Weights of a small image diffusion model: activation silu, 48542 training examples.
Rows from block 7, named by matrix and row number. Rows with one number belong to one channel. Each number is 500 + 25 x the weight over its row's rms, rounded and kept within 0 to 999. All counts start at 0. Numbers have three digits each. After the name is the row's rms in percent of the matrix's.
# convs0: first 3x3 conv (model.mid.0.convs.0.weight, 192x192x3x3), inputs 70-79, a 3x3 kernel for each
# convs1: second 3x3 conv (model.mid.0.convs.1.weight, 192x192x3x3, transposed), outputs 70-79, a 3x3 kernel for each
convs0.95 067:480479498511468524479517453512505500503496503508496515417463545540549470520535525518481470493486477505566516516488513509489493500502507455464522482481481518461493495505511514468499515503552469464513509522487474536447495516489497470467474490471505513505486457461518482515
convs1.95 070:490484549493517484504549484526535513474508530492453497550498506561485456488507482492488518503509536553520475449504538490521488482536539474462488459494489472544503483466525514496508543467435526487521523508538488480498515537532507515527521474507510495461468459504505487476
convs0.96 034:515486463528517462498514517505523487519509511500506509465481495476489510477557517481502494511551489532510512478481481503483498504486490517486445495496469488471455462482498505492498515489507518497495435505461476490510516480527482495523483496512497505481541559564489499542
convs1.96 030:524503491492539533525507474496487509497483483498484459466435518468429538489505526496534519566505454551493526496487493547489507502516483508467473508504518485535564497490545502464456469499517500497511510505499561516512479531509490508483461484480503488524495488504511515541
convs0.97 167:508476541513522545469530504475467472503471498515527507474496496461472537502487506490481519498485523492538501502480478486496505439457549484481555534526502496481533485520552514512490525503530480429467529530519495522499495476477516523498491512475512529511557551464478441544
convs1.97 160:505510545497494545481528499498477503484536478490540498555452485457528530524475514512483440501541463447513524493485506469489443544504473519524459533479528440565506482478479538500484488475528478503493469454499538567553512490494523498519493509516513528480508497520506482482
convs0.98 035:492505493517551501531500464520546520520507513478525526480496491469481541501488491508499481477513526509437483496500499518527540498505489533504493484512563515545491480500515499515519479464435426445505462476439493487488503459532480498504485514513496534556482508516495489545
convs1.98 027:466508505493498490489460454510484510467473461522504487537546433456437520527461545515501460491485504545492484484474493471465492508509494517538507523519550531520514511480524513514492503497525492513479527467590510540586476505544479516524512548481508497494504509516505505519
convs0.99 038:531519475518523498509522509516481520524478484504497526462496484487482518510490478507484482508542469554473478480507500496511523500519505531533543495480504489511494474530529505523544517514513482478491486497457520505529475467472497531516513504551495522518486543530530506530
convs1.99 038:487518503476502508527446490494511507546529465518501491523466461554435535479547524476517490473474475502528543488465516489482511543531484518536511514554488511498497488491507528474459482496540532516466538495531539476537504532511503494510529506528502512523539518528493522510
convs0.100 043:468491469474513443529549507494501451510514498477505509515518503516444489545489556516517468536503500508459493484496492507500482510511490520488520496529558554537484509508491504513537456524526468445526471443466485479509506492515534480510511490492496534549533506548495493512
convs1.100 042:487511486506521492547519499527500485504485481523516495481570483552519506511423427523512489500506503556478500534467483513480490477508482530532440539517482505508498479451537530506537471526515498529462553564503478523493481496516492523500504494489498523479490468518548507502
convs0.101 035:505510497485478495479520503517513448531502517473525554443527491546472488478498521521470510475502494488522477489500470507527518516524499553492486488518505510485532533498498471461535478489496529439458477486412514489484488486519499487501480498510511541521501525546490513568
convs1.101 033:482510478476526527477502483486502515497475472517496512480549431581531464528483544510507520516491495575518466483460489471477482528535502524489469535493490506529524488481518524470515490488498511482465533500512535582507491525541508461481546493478521514496500482497501483514
convs0.102 040:526529506519495487476460506481527501467459499513480521489495511533541485474487479517509527502497554541501501486512494505504528506505489505519529512486541482468446481472451478523484528554476473470514484494473475518494511505511484500518475505507506509496484504483482466476
convs1.102 042:561497506507501475483510468498490486526557490488521486505568519540574533514525478473499479552526532552529496510497487521528501525509510481483494513530538498525528518522503470474456455467451482508518549510502523513518513483530515534526516517532506528516510497498532497507
convs0.103 033:488514473473479428476489482500527517519477519497495535483456505425440488428520492541482531495519488500484467491504488512499510501497481529509495515520507522476534525482547499474524521470502543516534464519491533493529522510535486514542494497524519557493494561533543539528
convs1.103 026:520497475497523492525496487494525489477508465502486460501518550538460612516527515519530521517474468502465456479500506511498490503506461518496472552485475540529500511480527517469471479493557486531500483522514485513473499493529513499518519511505497491475492483513521512510
convs0.104 034:488489488484486467495518507492496488498505478506507501483478503517488491514498525556515527544511485524500483469515494503537540507512485515480494520515513532475488490515530462453477509475486497506514527515479542526494491470512508481525506503500463508506527515485494473537
convs1.104 026:496506489501516539511484531493470480515493499541511511499491448499482423479456534482462414509482431493489470541490482489469509518534516518512484493479491498502505503483522535482504485543527482487452493512486507525517501504510504542513528492467495475488521507500499515516
convs0.105 080:510512469473430541509569505477486537478475468498506501474519421479469537530526464492510508500477501476498492514513488503467496504516518538448509504537479491545496404470489541493513497507527539477489510500470532450493465516518460490537507473504511566500561497523451514477
convs1.105 095:448494525495501500486518517506451468463470483531538537462509517551486501457516515521513490505486507498479499533539512477464517506499546476538537492493477533482499496479535506505563521449445541485525513491515522479533490506474504498470457458445478524459476470538490473513
convs0.106 038:497506456461507489477496481502506497543518524522501536530533513506532554490526492543515541508508509547500508479487471517519519482517501511527520491516519534532505509499489501495463514483470492457552487475484501524526504481520500509525497538517523492506493506495473502527
convs1.106 028:438520509502574499506521500509466492511497468511524494498472549438405538472419543436489530466514496473492503502522512481476520499494513520532524543506487510468482520535500542506488521496496511528546524499537484528495483484530514472529507478516530507511485520527460493530
convs0.107 164:491490489523511462504474516503515511475503509468458476528499495496560482473467508511521495483488498516533531462459481508511565523511479500550478529549471507489462466511506534516523473522510483506494513488492490540538503489500504519510487481467502458490516506536512491541
convs1.107 161:517487475502525515511523488513437516519560551533559483460506525456421522502514455486478477467513439508491514515491470504539501520522523546444505500488485540505541487506509482484499505488486466478488505493494520489466517494522492489499530524497469514497507493495528511493
convs0.108 040:445518490506527464491487490498513498474476483496486497468483526475512452478557518489521533483504527500509524498485495517518505540488466481523514474517492463516551508537483486510466476532498508497497482511543442476464470498525491490512528487515532502511537548519515502511
convs1.108 038:502450486503507485525528481475483470501504480538462507499465463513463566510528564462466527511482436500508534484472506495456510467489499470464494485451523503510538541485505510478496502476476536502567536504463483509452462459506484482509503500515519504474543518527524507534
convs0.109 172:534512479488524533467469450485542499478462487483511549462516539516478482535555526498504529485475505512468434478464508525539540485497484518500481496515533513491441496501479475530526523493498455476514456554467488519499483436496481474515496495505519496494525494473520493531
convs1.109 168:511518466504495500535504505491509513505482540516506502487494508516541423462509519528485515497532522524531541461439461545530516485547510485458474474513518539537524474521472480495510522503507545517473547499520483502533529526498510518506497523502488520505482517487510498492
convs0.110 162:478487468491511454504567500496475497517514488487514503528497527520478502450503492533469463514517458484511500500483516504494524502534517495483514490471522469479486508494560487534439527478508545505492482494498513532503479487499498485495498516486522481531495535471491509462
convs1.110 151:471454498491490495509530457488509510492459492529479517517524422484477566523468500529519502458485501493504492485491496501497507504489503511509513487501517454520514503467519485510501550472490479537503533476501474524532527510519498482508464504514480490514526520488492496504
convs0.111 037:514496485490527484494480463509532478498505454497541517442499508488489541451447450508515504517517517530473473480514486527503503490503501518496513515539554517478538521525513491510492511489448498470553495484496514509495488474517496493493493491488487509532512540525499554548
convs1.111 032:511522509504516491512464507523499503511471469516488503524540550516529455499458562494566536546496422562539527500468500522491485547543485514519463495479449506492468504484495524480468496534570504531517511532497485548493496522500515482480541482486510472514513508470500510511
convs0.112 038:507515478520492472488498470541531512520508481528484517490464502487483528495523521522507511500532533508493530478498492499519516501524516503485501489539489504564492460453514526518513485487477480452554470522521506516514515470503502505510492503528546526490508491512523530503
convs1.112 035:505539501502520521568480484475496478502483465542484443426545538398447533457477456491535527494437447498503490486458484519496490508489480498494490494442488513503548548480510521504484470509502498475501450449556488496516486509513507461472493510494518506462526511516486527516
convs0.113 082:508428454476489446506515519484494516530491519479482495495456520501408568495490482524514457504504493509489474512536503523474509522479489487484469510534454494436474487480457496547517499499491485507483512470481500497477507499504476459508485498537523506479481534525513537516
convs1.113 092:499537545481485489494488512446488495544503508512507504484474506551412548538476509452471542475475515512503508504444511497460506517508502524467513497507571517507525441468488519504519503525529498525533479448493452524453478489515507470537526515517487508552542522528482500525
convs0.114 153:495518525438493469482478556547526468472480481492508464517512508434518508493469482520498494505487486536536497491501513498491533468480491488500536495490505542536442493478502490516466499489487506453571516495479488503487489525528480497470487503481553506508480496522487501516
convs1.114 153:437479519512498527520491484564459503461482519541494536567550520456459547495515469508507487481508490461493487488502504513534534498530511502502536513478535515466490497494510498503503517541503560518473468514550474520515532510490485488528497483534482491477502505510463524464
convs0.115 037:477507444486453459519496492524513504477445474458483489452458541435419481503524510526496545491525530537489471481472467494477518497485498516492530483497537501496494509521544484505530498492443452415483501468419529532499502488509516508479496507509477522529519527522538548500
convs1.115 032:515509485473513530494455543506520496491490481496472499439484559467580560475530506526513463484489474490501473489469493517499488492521472527474536511495499475485519465482434534496456508503525481451497524502511546559556495513496524553497500507500541500527529513482534487486
convs0.116 100:481469465551477519500563502501502489521484487505526531494504524497476520504523433512476530490458498503485460492463490464542467501536484498443482521520498474516491531518521460508501480498537498486511498472493496467509477500491499518491481487518495466471506533485506533532
convs1.116 101:478462472515484499499552478472528487512506491470516517513576506426538521448484537534505496535561488502517488507503510487495509502521480486503515479503459451495466485525497500472467492487522492505486529470490514562515485503496501472514479507503479484471490485519499543476
convs0.117 174:501520480542496495467466509528508490490527506474485531489481531532509516441426512499515451511518495494514502487502454470474525513534492562502504479483521502560528465509460491526537509488482483506512525523456507520554492515509487456496515523470527543521480499521496539486
convs1.117 165:514509521504514482502481510476474498503496487527488505500587490449499474469538546528470536471439507509501523505468497502551508485446503494494447457517473508504472510499475467521486531507541470490499498484457530528459512494523494516475512499504511475544532527488501452464
convs0.118 164:499515485505508494481479497489492480481543489491506520478523477491465570528430511472488474521489465531505499479497486472494522508483496473526513488515501491524478460533476508496524502498472511448494477519540512497412510464506516499514537516519484498500498502541504499496
convs1.118 174:469480506532494513512463513502499518556463519519513442570517471389545465485484488542494463479544504541515495496463480511515511506509502520495481488475489520498499484470487474569506490463511588526495436509512528483494512485509507501506513485514460532487453518526504486500
convs0.119 038:496470490525494487467509547513533489532522508523507524512488519502510494531550543532507518539520552510552521477496465505518540488491479524508501527502488526485477504491490540545520516497526436498522445496514465479500522479506499522520486513522544509485509492504494525550
convs1.119 037:497483470497520514510490511490504496498525477536498440500568415562455506587482478576483548526480493507469489513524504508499503536520475498549496478472493493510520484514476509508489482503533521515503486522515478501543511505468532494516495512516485486516465501530502485503
convs0.120 088:523540544499500500454524481502503499464498506499509495496498522514521523500522536530499506546491512456504495479512502470514485474454523494474502520481509500488529474493573476451498423482526494533531536475516510481566525524560490491510463513481492533516493532516475535494
convs1.120 078:477491511468501520496512536493492492517497482535502485477483472501491495516542450455517560473489543462419560525491507479514486520494496553503465504526521485548480523459529464489559482467533504520510487475486486499488474495513503500493481486481507464510483472501514509478
convs0.121 070:458451522493475476447491531501502487536521497503455466486476546496483497487468512516504522500503543501458506507493490503483469453481491498489515522511559504486559478502495444439478486430451492483526504514511490506532513492532481505496459478525488487481490483443508498496
convs1.121 053:439477462467483479484501462469486509520495468524501509565498431481430465482582503457470520492425546489504499514511504494519482501507496485551460522532473466560502498557506470506540537511541515485519473466449448494496499470489537527512504523484480477489498477482499508505
convs0.122 150:523468526467462539487451476454534539504512538515424486527472462510496429492466485504490480494511515515511486475508522514466513482489482556526519505476493481449523477493501526466466489470497466542509482489529505477519496520498487494506488478495485470506483516446485487493
convs1.122 154:548499471505505482496527521497497541484469485497474497508464510592492514612495435523501508516475477521457487529475490471522505476519506479532487518527492534516488542485489531468497485521493491491519499508533504495495544492529495503477539482438490461503549433510517520514
convs0.123 163:471513504518524490484459527501478490534451514468523505492505490491528489516450414498454540483528484484490475486515468511528501485404520502511506488409523503491497501486491483523480520464505471496499463505493518533531469486476491542469505482509478523491502479474495492443
convs1.123 174:482526484499469482497537522507514518526497459467516492731471488439513514561498486562489509498501526512498518478510541516499478521497496498517501519498528493492495505511511492539507485512483559524460508451546497488512504511505509445505528486490498492488525503502504478505
convs0.124 149:491523542507485541540455518503521509473484516506478524530526504460531513491492542510504489498479487509474477517512525506498473476503487518517459535509513511546495468547518521511508532501506466527510521473462518495476501505525502483527466497497517498494410482529475492514
convs1.124 161:516527518495545522482479522498491507533476490516520473543505451521511434555522479535495469538503475532527505492474457491505493473517474503449487532477517522485506517464490528524524492543494539483509465483537500494480464510459467512475499484515514491485476509466473530526
convs0.125 166:499511468504480523487438498464486483500549505532467500489514454520479424492518533519486466519484488477491528514482484506486465489534519475430520511494509498519513509513509490502523470503498529520485483502461470488530527506485503462488490486462479501492482537491473496492
convs1.125 188:504504476474476523492476474489511498495516484555496506406503525603498492603480531456486544558477489496474508486513508536525505532503504501508497528503472483534496476500511488517499469504508416467534550497494494498482524534509498498522483492468476524512501526498488506509
convs0.126 075:424484515477473494488459483492493514518495474501504488485460482517469467493474489473426486509451521548513497500518510505505490477500505498480510536483504541546546457536460495516532494471504483476526455440468496506503490493513505473483515492485505469543522439421473513503
convs1.126 052:475534574536524495497516494518501504526508515531480492476468426510516491539438488518501520540496516506508520535539516501529499476517544486557435471538482550526478515480536481492509496499480516527501467545495447512547505501485503506485470474525480498463477508547485473527
convs0.127 069:541562517516489572533501476493514494549458489531483470491541502524537515490449545515510504545504476485501480496504477481470491470479504478508548542473552527488499506504496488499518484463441498521514509482509501478511528526531480469522484512515526541546527519496528561527
convs1.127 054:488467497479511528505493487518506486500491489516487537423462520528422497512484475517451564540468499479467514487486524505479515494473502507544517568561487503498472523528495495527495482541463541485512496539456517478521463473459478483535489496474541455481517519506506530536
convs0.128 069:531530494531552530556559552464443504488491516491511482505544577504481531504485548518481534501476516517492524496510517474485498518510500491479487504465496480506495463461515438447499526421511520525511474460574508485519540516516519547489455540527498498573506515555457480475
convs1.128 043:522469512518500516463524495514506532541484498457470536561526502481451495525514524465505538425512500455514529475472481496520496486499514523472466520521492549496506526471484473494499458489483503524543488538465484480531477512507505480512497530511499504481527505477515495520
convs0.129 094:507475480531491486487475441466446487503470493520495479516486502508453474505501450469537517502507450531497474530474467535514499507494508544527559541501529513502500524485468513463491586506426470487531523523497531485522519504502516493498480464509413468485505516543499447524
convs1.129 095:513546511493518522492512508486486534481515512487533489437496495466516481488496524488524474476493521535543478494490521480522511469486518493498547468512567455461507503468493525460499475480469497497520539506502497516471500473508538531509508503503492521498515472456472513464
convs0.130 073:518491483507514553519533463510519516491469498513493524505522507508524470535521521530510478546513518510505493540482469508519502489512498459490502490457471508470508574532491499490516495498515527506488462513521494512525464473477486498518500520521533511521502549471513493473
convs1.130 036:487435500520476485487489519480495512486477489482530508525493470472539509476508498477485469498528475468478537505547519516492509484530498478535494479494481545510495524512501508505460503456493560535531515532501456488484516488542513536516487490503496520488462498513476525520
convs0.131 070:485487491502509475435487501494477487507514494489474482499549557492471535480481577531487463442449499475481508478504487469510481507504483495448514501479547500497463479489498450464533471468540486519460466493511518428513464511475507519516471484516431503488473559525489494541
convs1.131 055:474497484501473531500526532505500562490468477481441496536548478528521567497431484512527506472494584504430522502457508491523507476496478471518481442529536469544520523489465517485442492510508498551502523487510532486532461491489487469463530511500508512489517475463507497490
convs0.132 093:519539449507543541513506569480470474517515503522509461566520493544521444490501531503527527552509494501499490474482470510494488483468500497504488502474447511493472481519507492549495506493495531529504468552510525466500503479475509499477538499454507524518525545510525526454
convs1.132 099:500491517512455490471496498496510506509496500527514530512491509621522472566554476439489502541517491447432513463483521504474467484533494494540477570461481507476518495533504498535464499475510530524490497503496490530512508510516493500475510491486506537510490513466506522519
convs0.133 071:497479531538537540507557551481526538510438560494448514491472498522544520504512521443463487515501489485463463480515492485501487485504490501518532507500499495506499502492516549462516520469506561537524447498505514492485519502489506508502496510488475519490468450530497449497
convs1.133 063:492510474430465463484470451523521501493554539480528504496490472523499544502451431475489526520502516489454522503518451525483496491517502497456500493485506474486529567506507496492472454478511454487472447531478417514445521503496542554488486549524507544533555521526513503509
convs0.134 072:506516544499475507509506457494527523487501528556512487490564453552498493571502512512483495509498470464528457489466453495488504483473475514471531525469504505495504540479521484519492454489456482503508494545509546540483513520499505514511503500532532482490458481499471528495
convs1.134 052:447452534469501517477513498475497507523533516486500514507538483545504464589387487468491554500512457495471505467515504507522508522533485508527476504535447508525476478470477487527508495493548465493501477536521484521495505503459528499500513473494537477489537485492522471518
convs0.135 071:511494535501481493549496532460479507504529523468456494491488554526540542532575553523492505512509507539524501493491510493483479506497507510506472477493491491506506411504494468513512503479545571529457479504472508532517529518524492504519502521527500536506502546482500494472
convs1.135 051:505488510499524453493499530512536475475451478489480516495502490562498497485538493499521505554497513511464467519541517484457494483460450489494511482472492509514507512502484506505486483492490513522487485465462522483474482491476453479504442482479491494499502479482502470488
convs0.136 169:476504501527486495537475498519493492426487513506529489504566479501508490524526383492534423510534489502524481483490489494509506511555437518470518569443528526539506517499510513467519503496434499487540500477476556502491488527481533524486520510525496499531456496513530532545
convs1.136 167:471515498527491508496493492500505495512495503492493475602494486553476533553454524510473471492477493555456518459452492497492511475509514510501472504491453512526502554495489489547490521447475506503458552523509465509530486465523536514498468485525509492527521541513498494473
convs0.137 074:517516494493502459532466535499478506488511534504518510491529469517498469521490542486475500433453482471488518507496481493494489512493501488486545489476493512530498510514525452485534496569558499498512439515537506548524514489510482525504514513525504491507536533547458509480
convs1.137 047:499473518510534500504498453483486485503484469529528508495468525506524511453445479504522488490483512453491512508483480492467460463476484491483486525498514522530569500465491489492545536472466497457536456464511450518485495497501462474498451492496518525476519537556478504540
convs0.138 070:523523511526518569536556538505534483491491530497511497515522511543518528517498492491495465513527491540460514518480496488489502497489483494532509507509495517532577547524466484516497476466471486505467498489478490512474514492478510493494504508529502514498537524442482484492
convs1.138 047:517491473553511488506518479499515511519463502544526508478554467497498484458475447524514511517492476495521477491488512494454502519505506516520431495489432502523472522465499500488500483497509493500532468535531452504504484502464506514480458472499511503474514494473517536503
convs0.139 150:497551542479537501537508501472517532504503502483509517478507506535490480494520470505453506500506545470523485491478491455499492459539454514476505518483539456452494536521509520463504458523451469511515520490491510514493502537522521457500513494465483476512504518473475499529
convs1.139 156:471512512486525518493523551492523497498523508532531457533511510593544497561475542494497528537507491529491467503468489511495471466480508520529453490513472513510497483469538456496473488515502506533480518522446559488498543479492449494481536530551522517511528514504485519504
convs0.140 076:458418456500473466440493497512493441508503485496464514490522508559497462517506506538484463511486517494494532466458491488506501509503514481444476462534479496489485511468475471536484428493528485479446466496453520535464478525505491529519511523514513537478524511494509497435
convs1.140 070:476489522480497492525485458458459506513516511511506489503499500483502542522538524558504452515479449496470506540494504530506484507499490515482481552502471514491495535515499510530506480495491523526541541507516490521502511533488508511542495520515467502503514514502527532535
convs0.141 165:506484528487509515494487502460515505502513502536505507532503475504493519491480525554522526481484496469518454478495490484495548498522454506507498534498507499518537503471478485475497482497503499461540504493489505479503534541496496468520533510484469518482520485474509479453
convs1.141 177:489484513498454552528521498478506479536517510507498476540513509494575494466466513516505482523439529503517555515478481526581497477535517491532489492510486502520484520532472527490516482451505490511475495499525541517557472477498535482500495475502548476456472513486524475497
convs0.142 073:497517487526506448463455462483495480511523465504497505513473480462472456508483492518489514496502455466519521473459507481496514453482521501495514507516505515502543457469481548474493496456518495519465508510467488484528503501513507487505473498470522516497515518526499563490
convs1.142 062:520509502485534507496502502485458487495509491506500486540563504527529509560542534503457548544466462501508463502493503465502513513504482461498478458510499504522483458499515481497550481534531492509589505519470521510513473521530499518503522502515530530488510519514505470535
convs0.143 149:496568465515462513500476518493477510507490520503497519484523507496487434470522496498521468522469497517521508486480538479457518492489488493466515481504503493535499503488483523516482474438439489548475483536519471486518490507493454457492505501513521479481495503486438538526
convs1.143 149:509544498486494478517537500491470484506487502481505496516525488554507505502525491479455465437501493516464534502534478510505526490467501536515490486536485488486465575504506499513495469511490466456499452544492503449489514501497508510488489480514519519512465511522514537463
convs0.144 048:476528489499498513489509498482478503473523507515507465543517478488529489529507488481487501512458507521478549471497476470473514513518512516439468531492501506498452457480511506487494508489464481532485562499468552528482529502481473457471513503524501467512501540483484449475
convs1.144 046:511474497492512495495509508507509448478493510481477523517530474504536491476481488494507466517511520474482515499487493470457513492491524514489485514550491493522502469503478508487492479493511518480516492498490497470513528489525493504512490482535517516523505473469522506527
convs0.145 044:522553480505586513492545541497472477492524468504521496470513532571517503512544509486510498522488493498533520476473476492494475493461479496515512515520532514521565480526515492470528519473517510570500482516513495506533497475493486505478533504497502440444513483485475446506
convs1.145 061:545472524514489470509497484497518511506511521458457511500439489502563495494482444473523516509503539516487501502479497505466520523500496491454483485505506501519539529479462501525467498468485470483497510502478482549481496440470538530481488535495483496521500488530499473510
convs0.146 050:439514493481546547537518482494513522518508494477478509498480499517530486509540547520454478501495484526492524448505526485484512503513496526554520534503474519530517489510479486472475505479534547499494525516506504510483531521489487493494475494494502467511472474487494481522
convs1.146 051:505496511498427517517485519517464518508493502522484509503465508461462472523538511483510550446504494560523514500493521473500522491470509469485464521443471491450476470478469510530547494538454488522508474489455510499434537505520467449481482487540493557508509526493466526506
convs0.147 040:491484504488510487493491502512498486458502513464462514521517532527539558476543512488493503516472493535530486473461496468470482505484494548496533542479503516534494508521518487511498465464514531574514520545536544538549498480483456476467485476503523471487500509452507505516
convs1.147 031:492503502494484509497504507502511488476521518466503477511542451432497484483488495525492497514507540548477553475478513494496447542491483485466492459446474456515456478478483496458463464476470503455475492477443504480470517501504504465524486490540500518518502502517466511505
convs0.148 074:525558538520540525447496510496483497510475498477484446561546535471498500560462477475442468514512484501500500499453487494518498495511468463464531485548553512505500466483516500510485493525511538473501531530523445527526490490492514491506457475491470434497503449468488490516
convs1.148 086:565517501501509490496524515502523520478496546474476507484455531509460521485495519449498496507541506482476504498478520480493511456490490499540526546563491467520490495530471470470490528467498459546491484539517503471474545489481518505534489494510508519491501502491507493484
convs0.149 067:511508481523501530519504527495497513503490510509514505476487554520532465534533593511485540501509472505493493497470492480490504483503515526490492507530471506447462517502514491519468520487518536502511412543515481441500506459507499513506506491480502456525485508475486496504
convs1.149 068:503521484469548510514485509498504516441529518540479511423563468552476482524527447545538504480520471530521452465534514490482516496481505506529525529527449505544500490507460497512483451512471532533570477478516519508487535499490464492510540501453487509504500505511489518519
convs0.150 039:500503498507535566486513503510442465481485496493515511547518494510511448485447488482488487520506502521499492482465484480490512479471513528549532542510502485483466508527523529488481535526539481512529489514516533485474521497500486479475509477520514490472467497478494487445
convs1.150 028:471516524454485539462494513519522495493559534505539523438583538520471452564554427510489480507448518495460513510497484465492491517487523481516416481515435476485481497506511498477486528506494475514462506466510487490515487508520501473481490533532527521488525522511563527510
convs0.151 184:515481537500500528487500487516492501474460526486445502469505532475549465549488493461501500491466519532493525512521538482497505512532500449465526488518505486543416455520462489474483508501489482476482502569447511483472501502497510495488524455504486462536538476454464465532
convs1.151 168:493486493512522542517492512556470481510481497517508550502487519474518492529499494483463542496464501525484497500514490490520480474489528460572478521486475528477443522500536494531469509490470500493549461551465456457515520449533499518495470497488489517458530448546480518489
convs0.152 055:462507477490431489516498502512498488458461525489490492493480553501482513450547532505500485512479511486526492492476507515470464497497505513512474503529478549543510506488546470461564505483523510571514521499519515503487482474484447447505465483493513477487541476485487512487
convs1.152 067:547487544482506524519472497505515498461516512459479531468451576489552413483490457523489527511530483504485510469501440505513491461495467524509562536542564526534546529477470511537453494480472443520524495540514492507495489485501494534510506504532466507498491518511497507494
convs0.153 151:487498481507582453512561480480479483513536498488491505559459484517510497507483498519493491516525505495492481479534525515536517488522487482481485510504489532472478503479508478476468506483503525520490514497507475488530532473490521514519510499522483471492491498489513510555
convs1.153 142:522572499508510509493500447504511476496500497494509505465524471521519536437455568471508442510522496484488503490522464512539517499544532491504530529514548539521501516509495502511531471459521478471495502513548478520518512554509498502515524497506477470539482489478491481472
convs0.154 043:512501461515521467525512496502443475487449475437476498570472487542520498553512544506489536549537511513527507475487473472468476518497489524476485535521464515463514485502595517481508548522484558536538509492519531523496505489508504471501503487505480450468487476477499465495
convs1.154 036:478477501508495543506488524522512505501548490507517503457516467582587474515532396489497544503472481502487475486501499544517523508482462527568457525548514495525474493514442472483514413535545491506506529533515510490479511506523505516535508492514481496467484546493540509502
convs0.155 040:498532478478529502508486520504483521460477499501500487520534535533516485492469474460484540470470492522501514502489499483490503514495523544515507545515519512516505495533509512460473520508483528511479480499474500502486489464458447444453482473493513414449493470462468464510
convs1.155 028:497492503515494516499516508500545506471479516523502504549561472489568435454582530495491507462461514411510505520452485461476498486449515492498484538517453507505464502506462520505464501457500537486492477490515528518501512532533499511508500481497467497502487496506496525462
convs0.156 052:492501501534502474495509503492494497516514534525492512525505503554515512496563502504504514496439485512443494487471496483435470490480495481527504512515480464505495514489525515468530527517561595529503528564551524518556521501505490508503499516466519473454520512510514478488
convs1.156 051:454475502512486511496524470512498460497460529480494513521472571434541478489478502471552539462494481501509520501447497539525478516476473508470460526473480459438493524453484511509465520483486520481478519443480510502459526492475502480473473506488518517495509494501510478512
convs0.157 044:487525498521550502529538537484490528478503517533502539554521488572486474512526514491453509503484493493497509497454488461455463487491474510502482496531502504520516492517551512499532530484530524510537526537486524535530490467491465455455524484497479470476490531499507490471
convs1.157 034:470477517526510533523514494532511482455521534494477479485486578534563473512487498483485516456506544481472529492484502551537476499494484526512428512500458519502492473541493471471514474494482532474536554493504479493487510490518511511518497521503498529526479517501503504516
convs0.158 114:537490504561507522485512487474502496495481491508514460524443492539522473490518489496459488504539537506485473491472527484517488492489514490534487500481472521479503524484528489512528476487445503503544449549494512501516486485481513502454516512515540515465507463503437505563
convs1.158 127:484521505540518522478497530544529517511544496473455478538482522513493465536476501533445506530549499488471486508485485497516474516474511490514500492523482499521490497482497490523533522528458498486531534566451517518535490494496489531536517516457520497482506466495498528526
convs0.159 041:483514459511515478510525511497490486487481486487475503495501523506530480474551517494455492496470482509492531501528527495515527497498530508464533516522502516490441476518553472497468526495492524558505522498506513505489530494502515503464496507520483469485469493445497480461
convs1.159 032:506530522497516512497542495525478459498496522489506481546489498464448463484561579437478500460474457517516430507484496489471470453457527531495555460512537498496499466529482533477505476504486481486500545469496484460525509508477491502467493483522488525515520533518498514521
convs0.160 040:489528503479507506487508521514478487531489543461499463522523487510519505516502538488447586533449490512472477509483495498483471504488483519505496516468468473452463488517523544505511485511508540586536524575458541538515509483505476478492504479487489498464477462502497459491
convs1.160 038:472491537497502511496506559491485512489507512484497516501521477484523525528525516507483514485480496499525509544513478479510491496464514544570458531500512473497490484494473508460513514498500555517433547462479486483483504488505477497478488479536489527484490512488507502482
convs0.161 046:479509469517528465508521486494504475489447489485472501516488499533524472502474502503483474470481463516529518493489478488495478510448464508485565520543522513507493531496536541497526530501484526539487523493539571513478532491543500468526485484484487448491480491488461482499
convs1.161 045:500457488473496481504531514516514495495517510497532491429528494439499496506507499472520489454488507499481531532546513500466503494480519475462523492541476478509431513515485473520470476497436514490496453508485499463521494516512504498489523500519497537507494509504499477525
convs0.162 044:513549463493481533498515533506491534476456491493507495458500486501487484535497446503492536514478507521508517469454472456455488508469537505491553513487457500453470474542494524515488502481520538552491546509497543531489488493472478447483498462474511481480526489464495477471
convs1.162 040:494482485504496507514482530508485488487503548507486528562576475498556481552523566495500484471494479486464527488514497480553540490475513495537456493497520475482528492538526512506519527473523486452484487544459504468505511496483495475531523495549488511489520507491508539473
convs0.163 153:487484482454511499503503536467496506511513568482509498509434479505503460474505522458410562508478448500505523478473497513493514498502503438511550513548492487461458517488511525492428475485496498509492499534505523485556512522528449510479483479516449501499515554472537492503
convs1.163 151:472486495516473505520486482500474509518495495486490556518471523512563449472488468480485504503503503468491542513498482472441482528518547566490529463481500538520501534533497521551495527499500521467465517494531503476482488499504509486512509521489514515492509510510511509533
convs0.164 045:485488457473534474483510503498492484487452535495470495503544521484520534501559569473481505496487491520522504482516500478490498498478480521459552486524485481461482473508514489514499490515498534545504544516487517497514509487484480468478526493484527456447467481462468459501
convs1.164 041:502486508484499496493468481478494541513530538497475498463527548521520541483528504498554508522485544490529495513508494509498545527504502484454456509487480495487509488503473485508486469446467516506504502504541516533493506497514512516530522530504523523534487485532496466556
convs0.165 162:496509480498504537491496520509487479470484512470514528471520457563497499517475485511508515532489506473511476487467480487517470532512480531494516485477502508444526517481517507470481522504446506487489529493521503515445461490512475507510519548492514501500459556498507469498
convs1.165 151:529469531500518505489512528494527522509478471480499522469489487489504561499495520471470488485526516530504499519508567508510485521537459528471485482538452476541516519523511495458495538452501444514497532485501518458514519519484491518458525502505507525560498521446493483524
convs0.166 042:491498466493502499527498496539495481452490496477505485517507473512496497476462499519489512520483499510555544491473500510493467494497480485466513547537482515452487467492514494529487527505506533523504546522532488509536496476499475470465480514479471464478496508481466481479
convs1.166 031:464471503450511507461511501493514503495526524460509495543594538516563514576459561458451555504462496489436474531507512520491510540506514505496478495503483502503489542456428537510475557547510502476522506467447495490474510475475507499484545498519509523494493503470533507489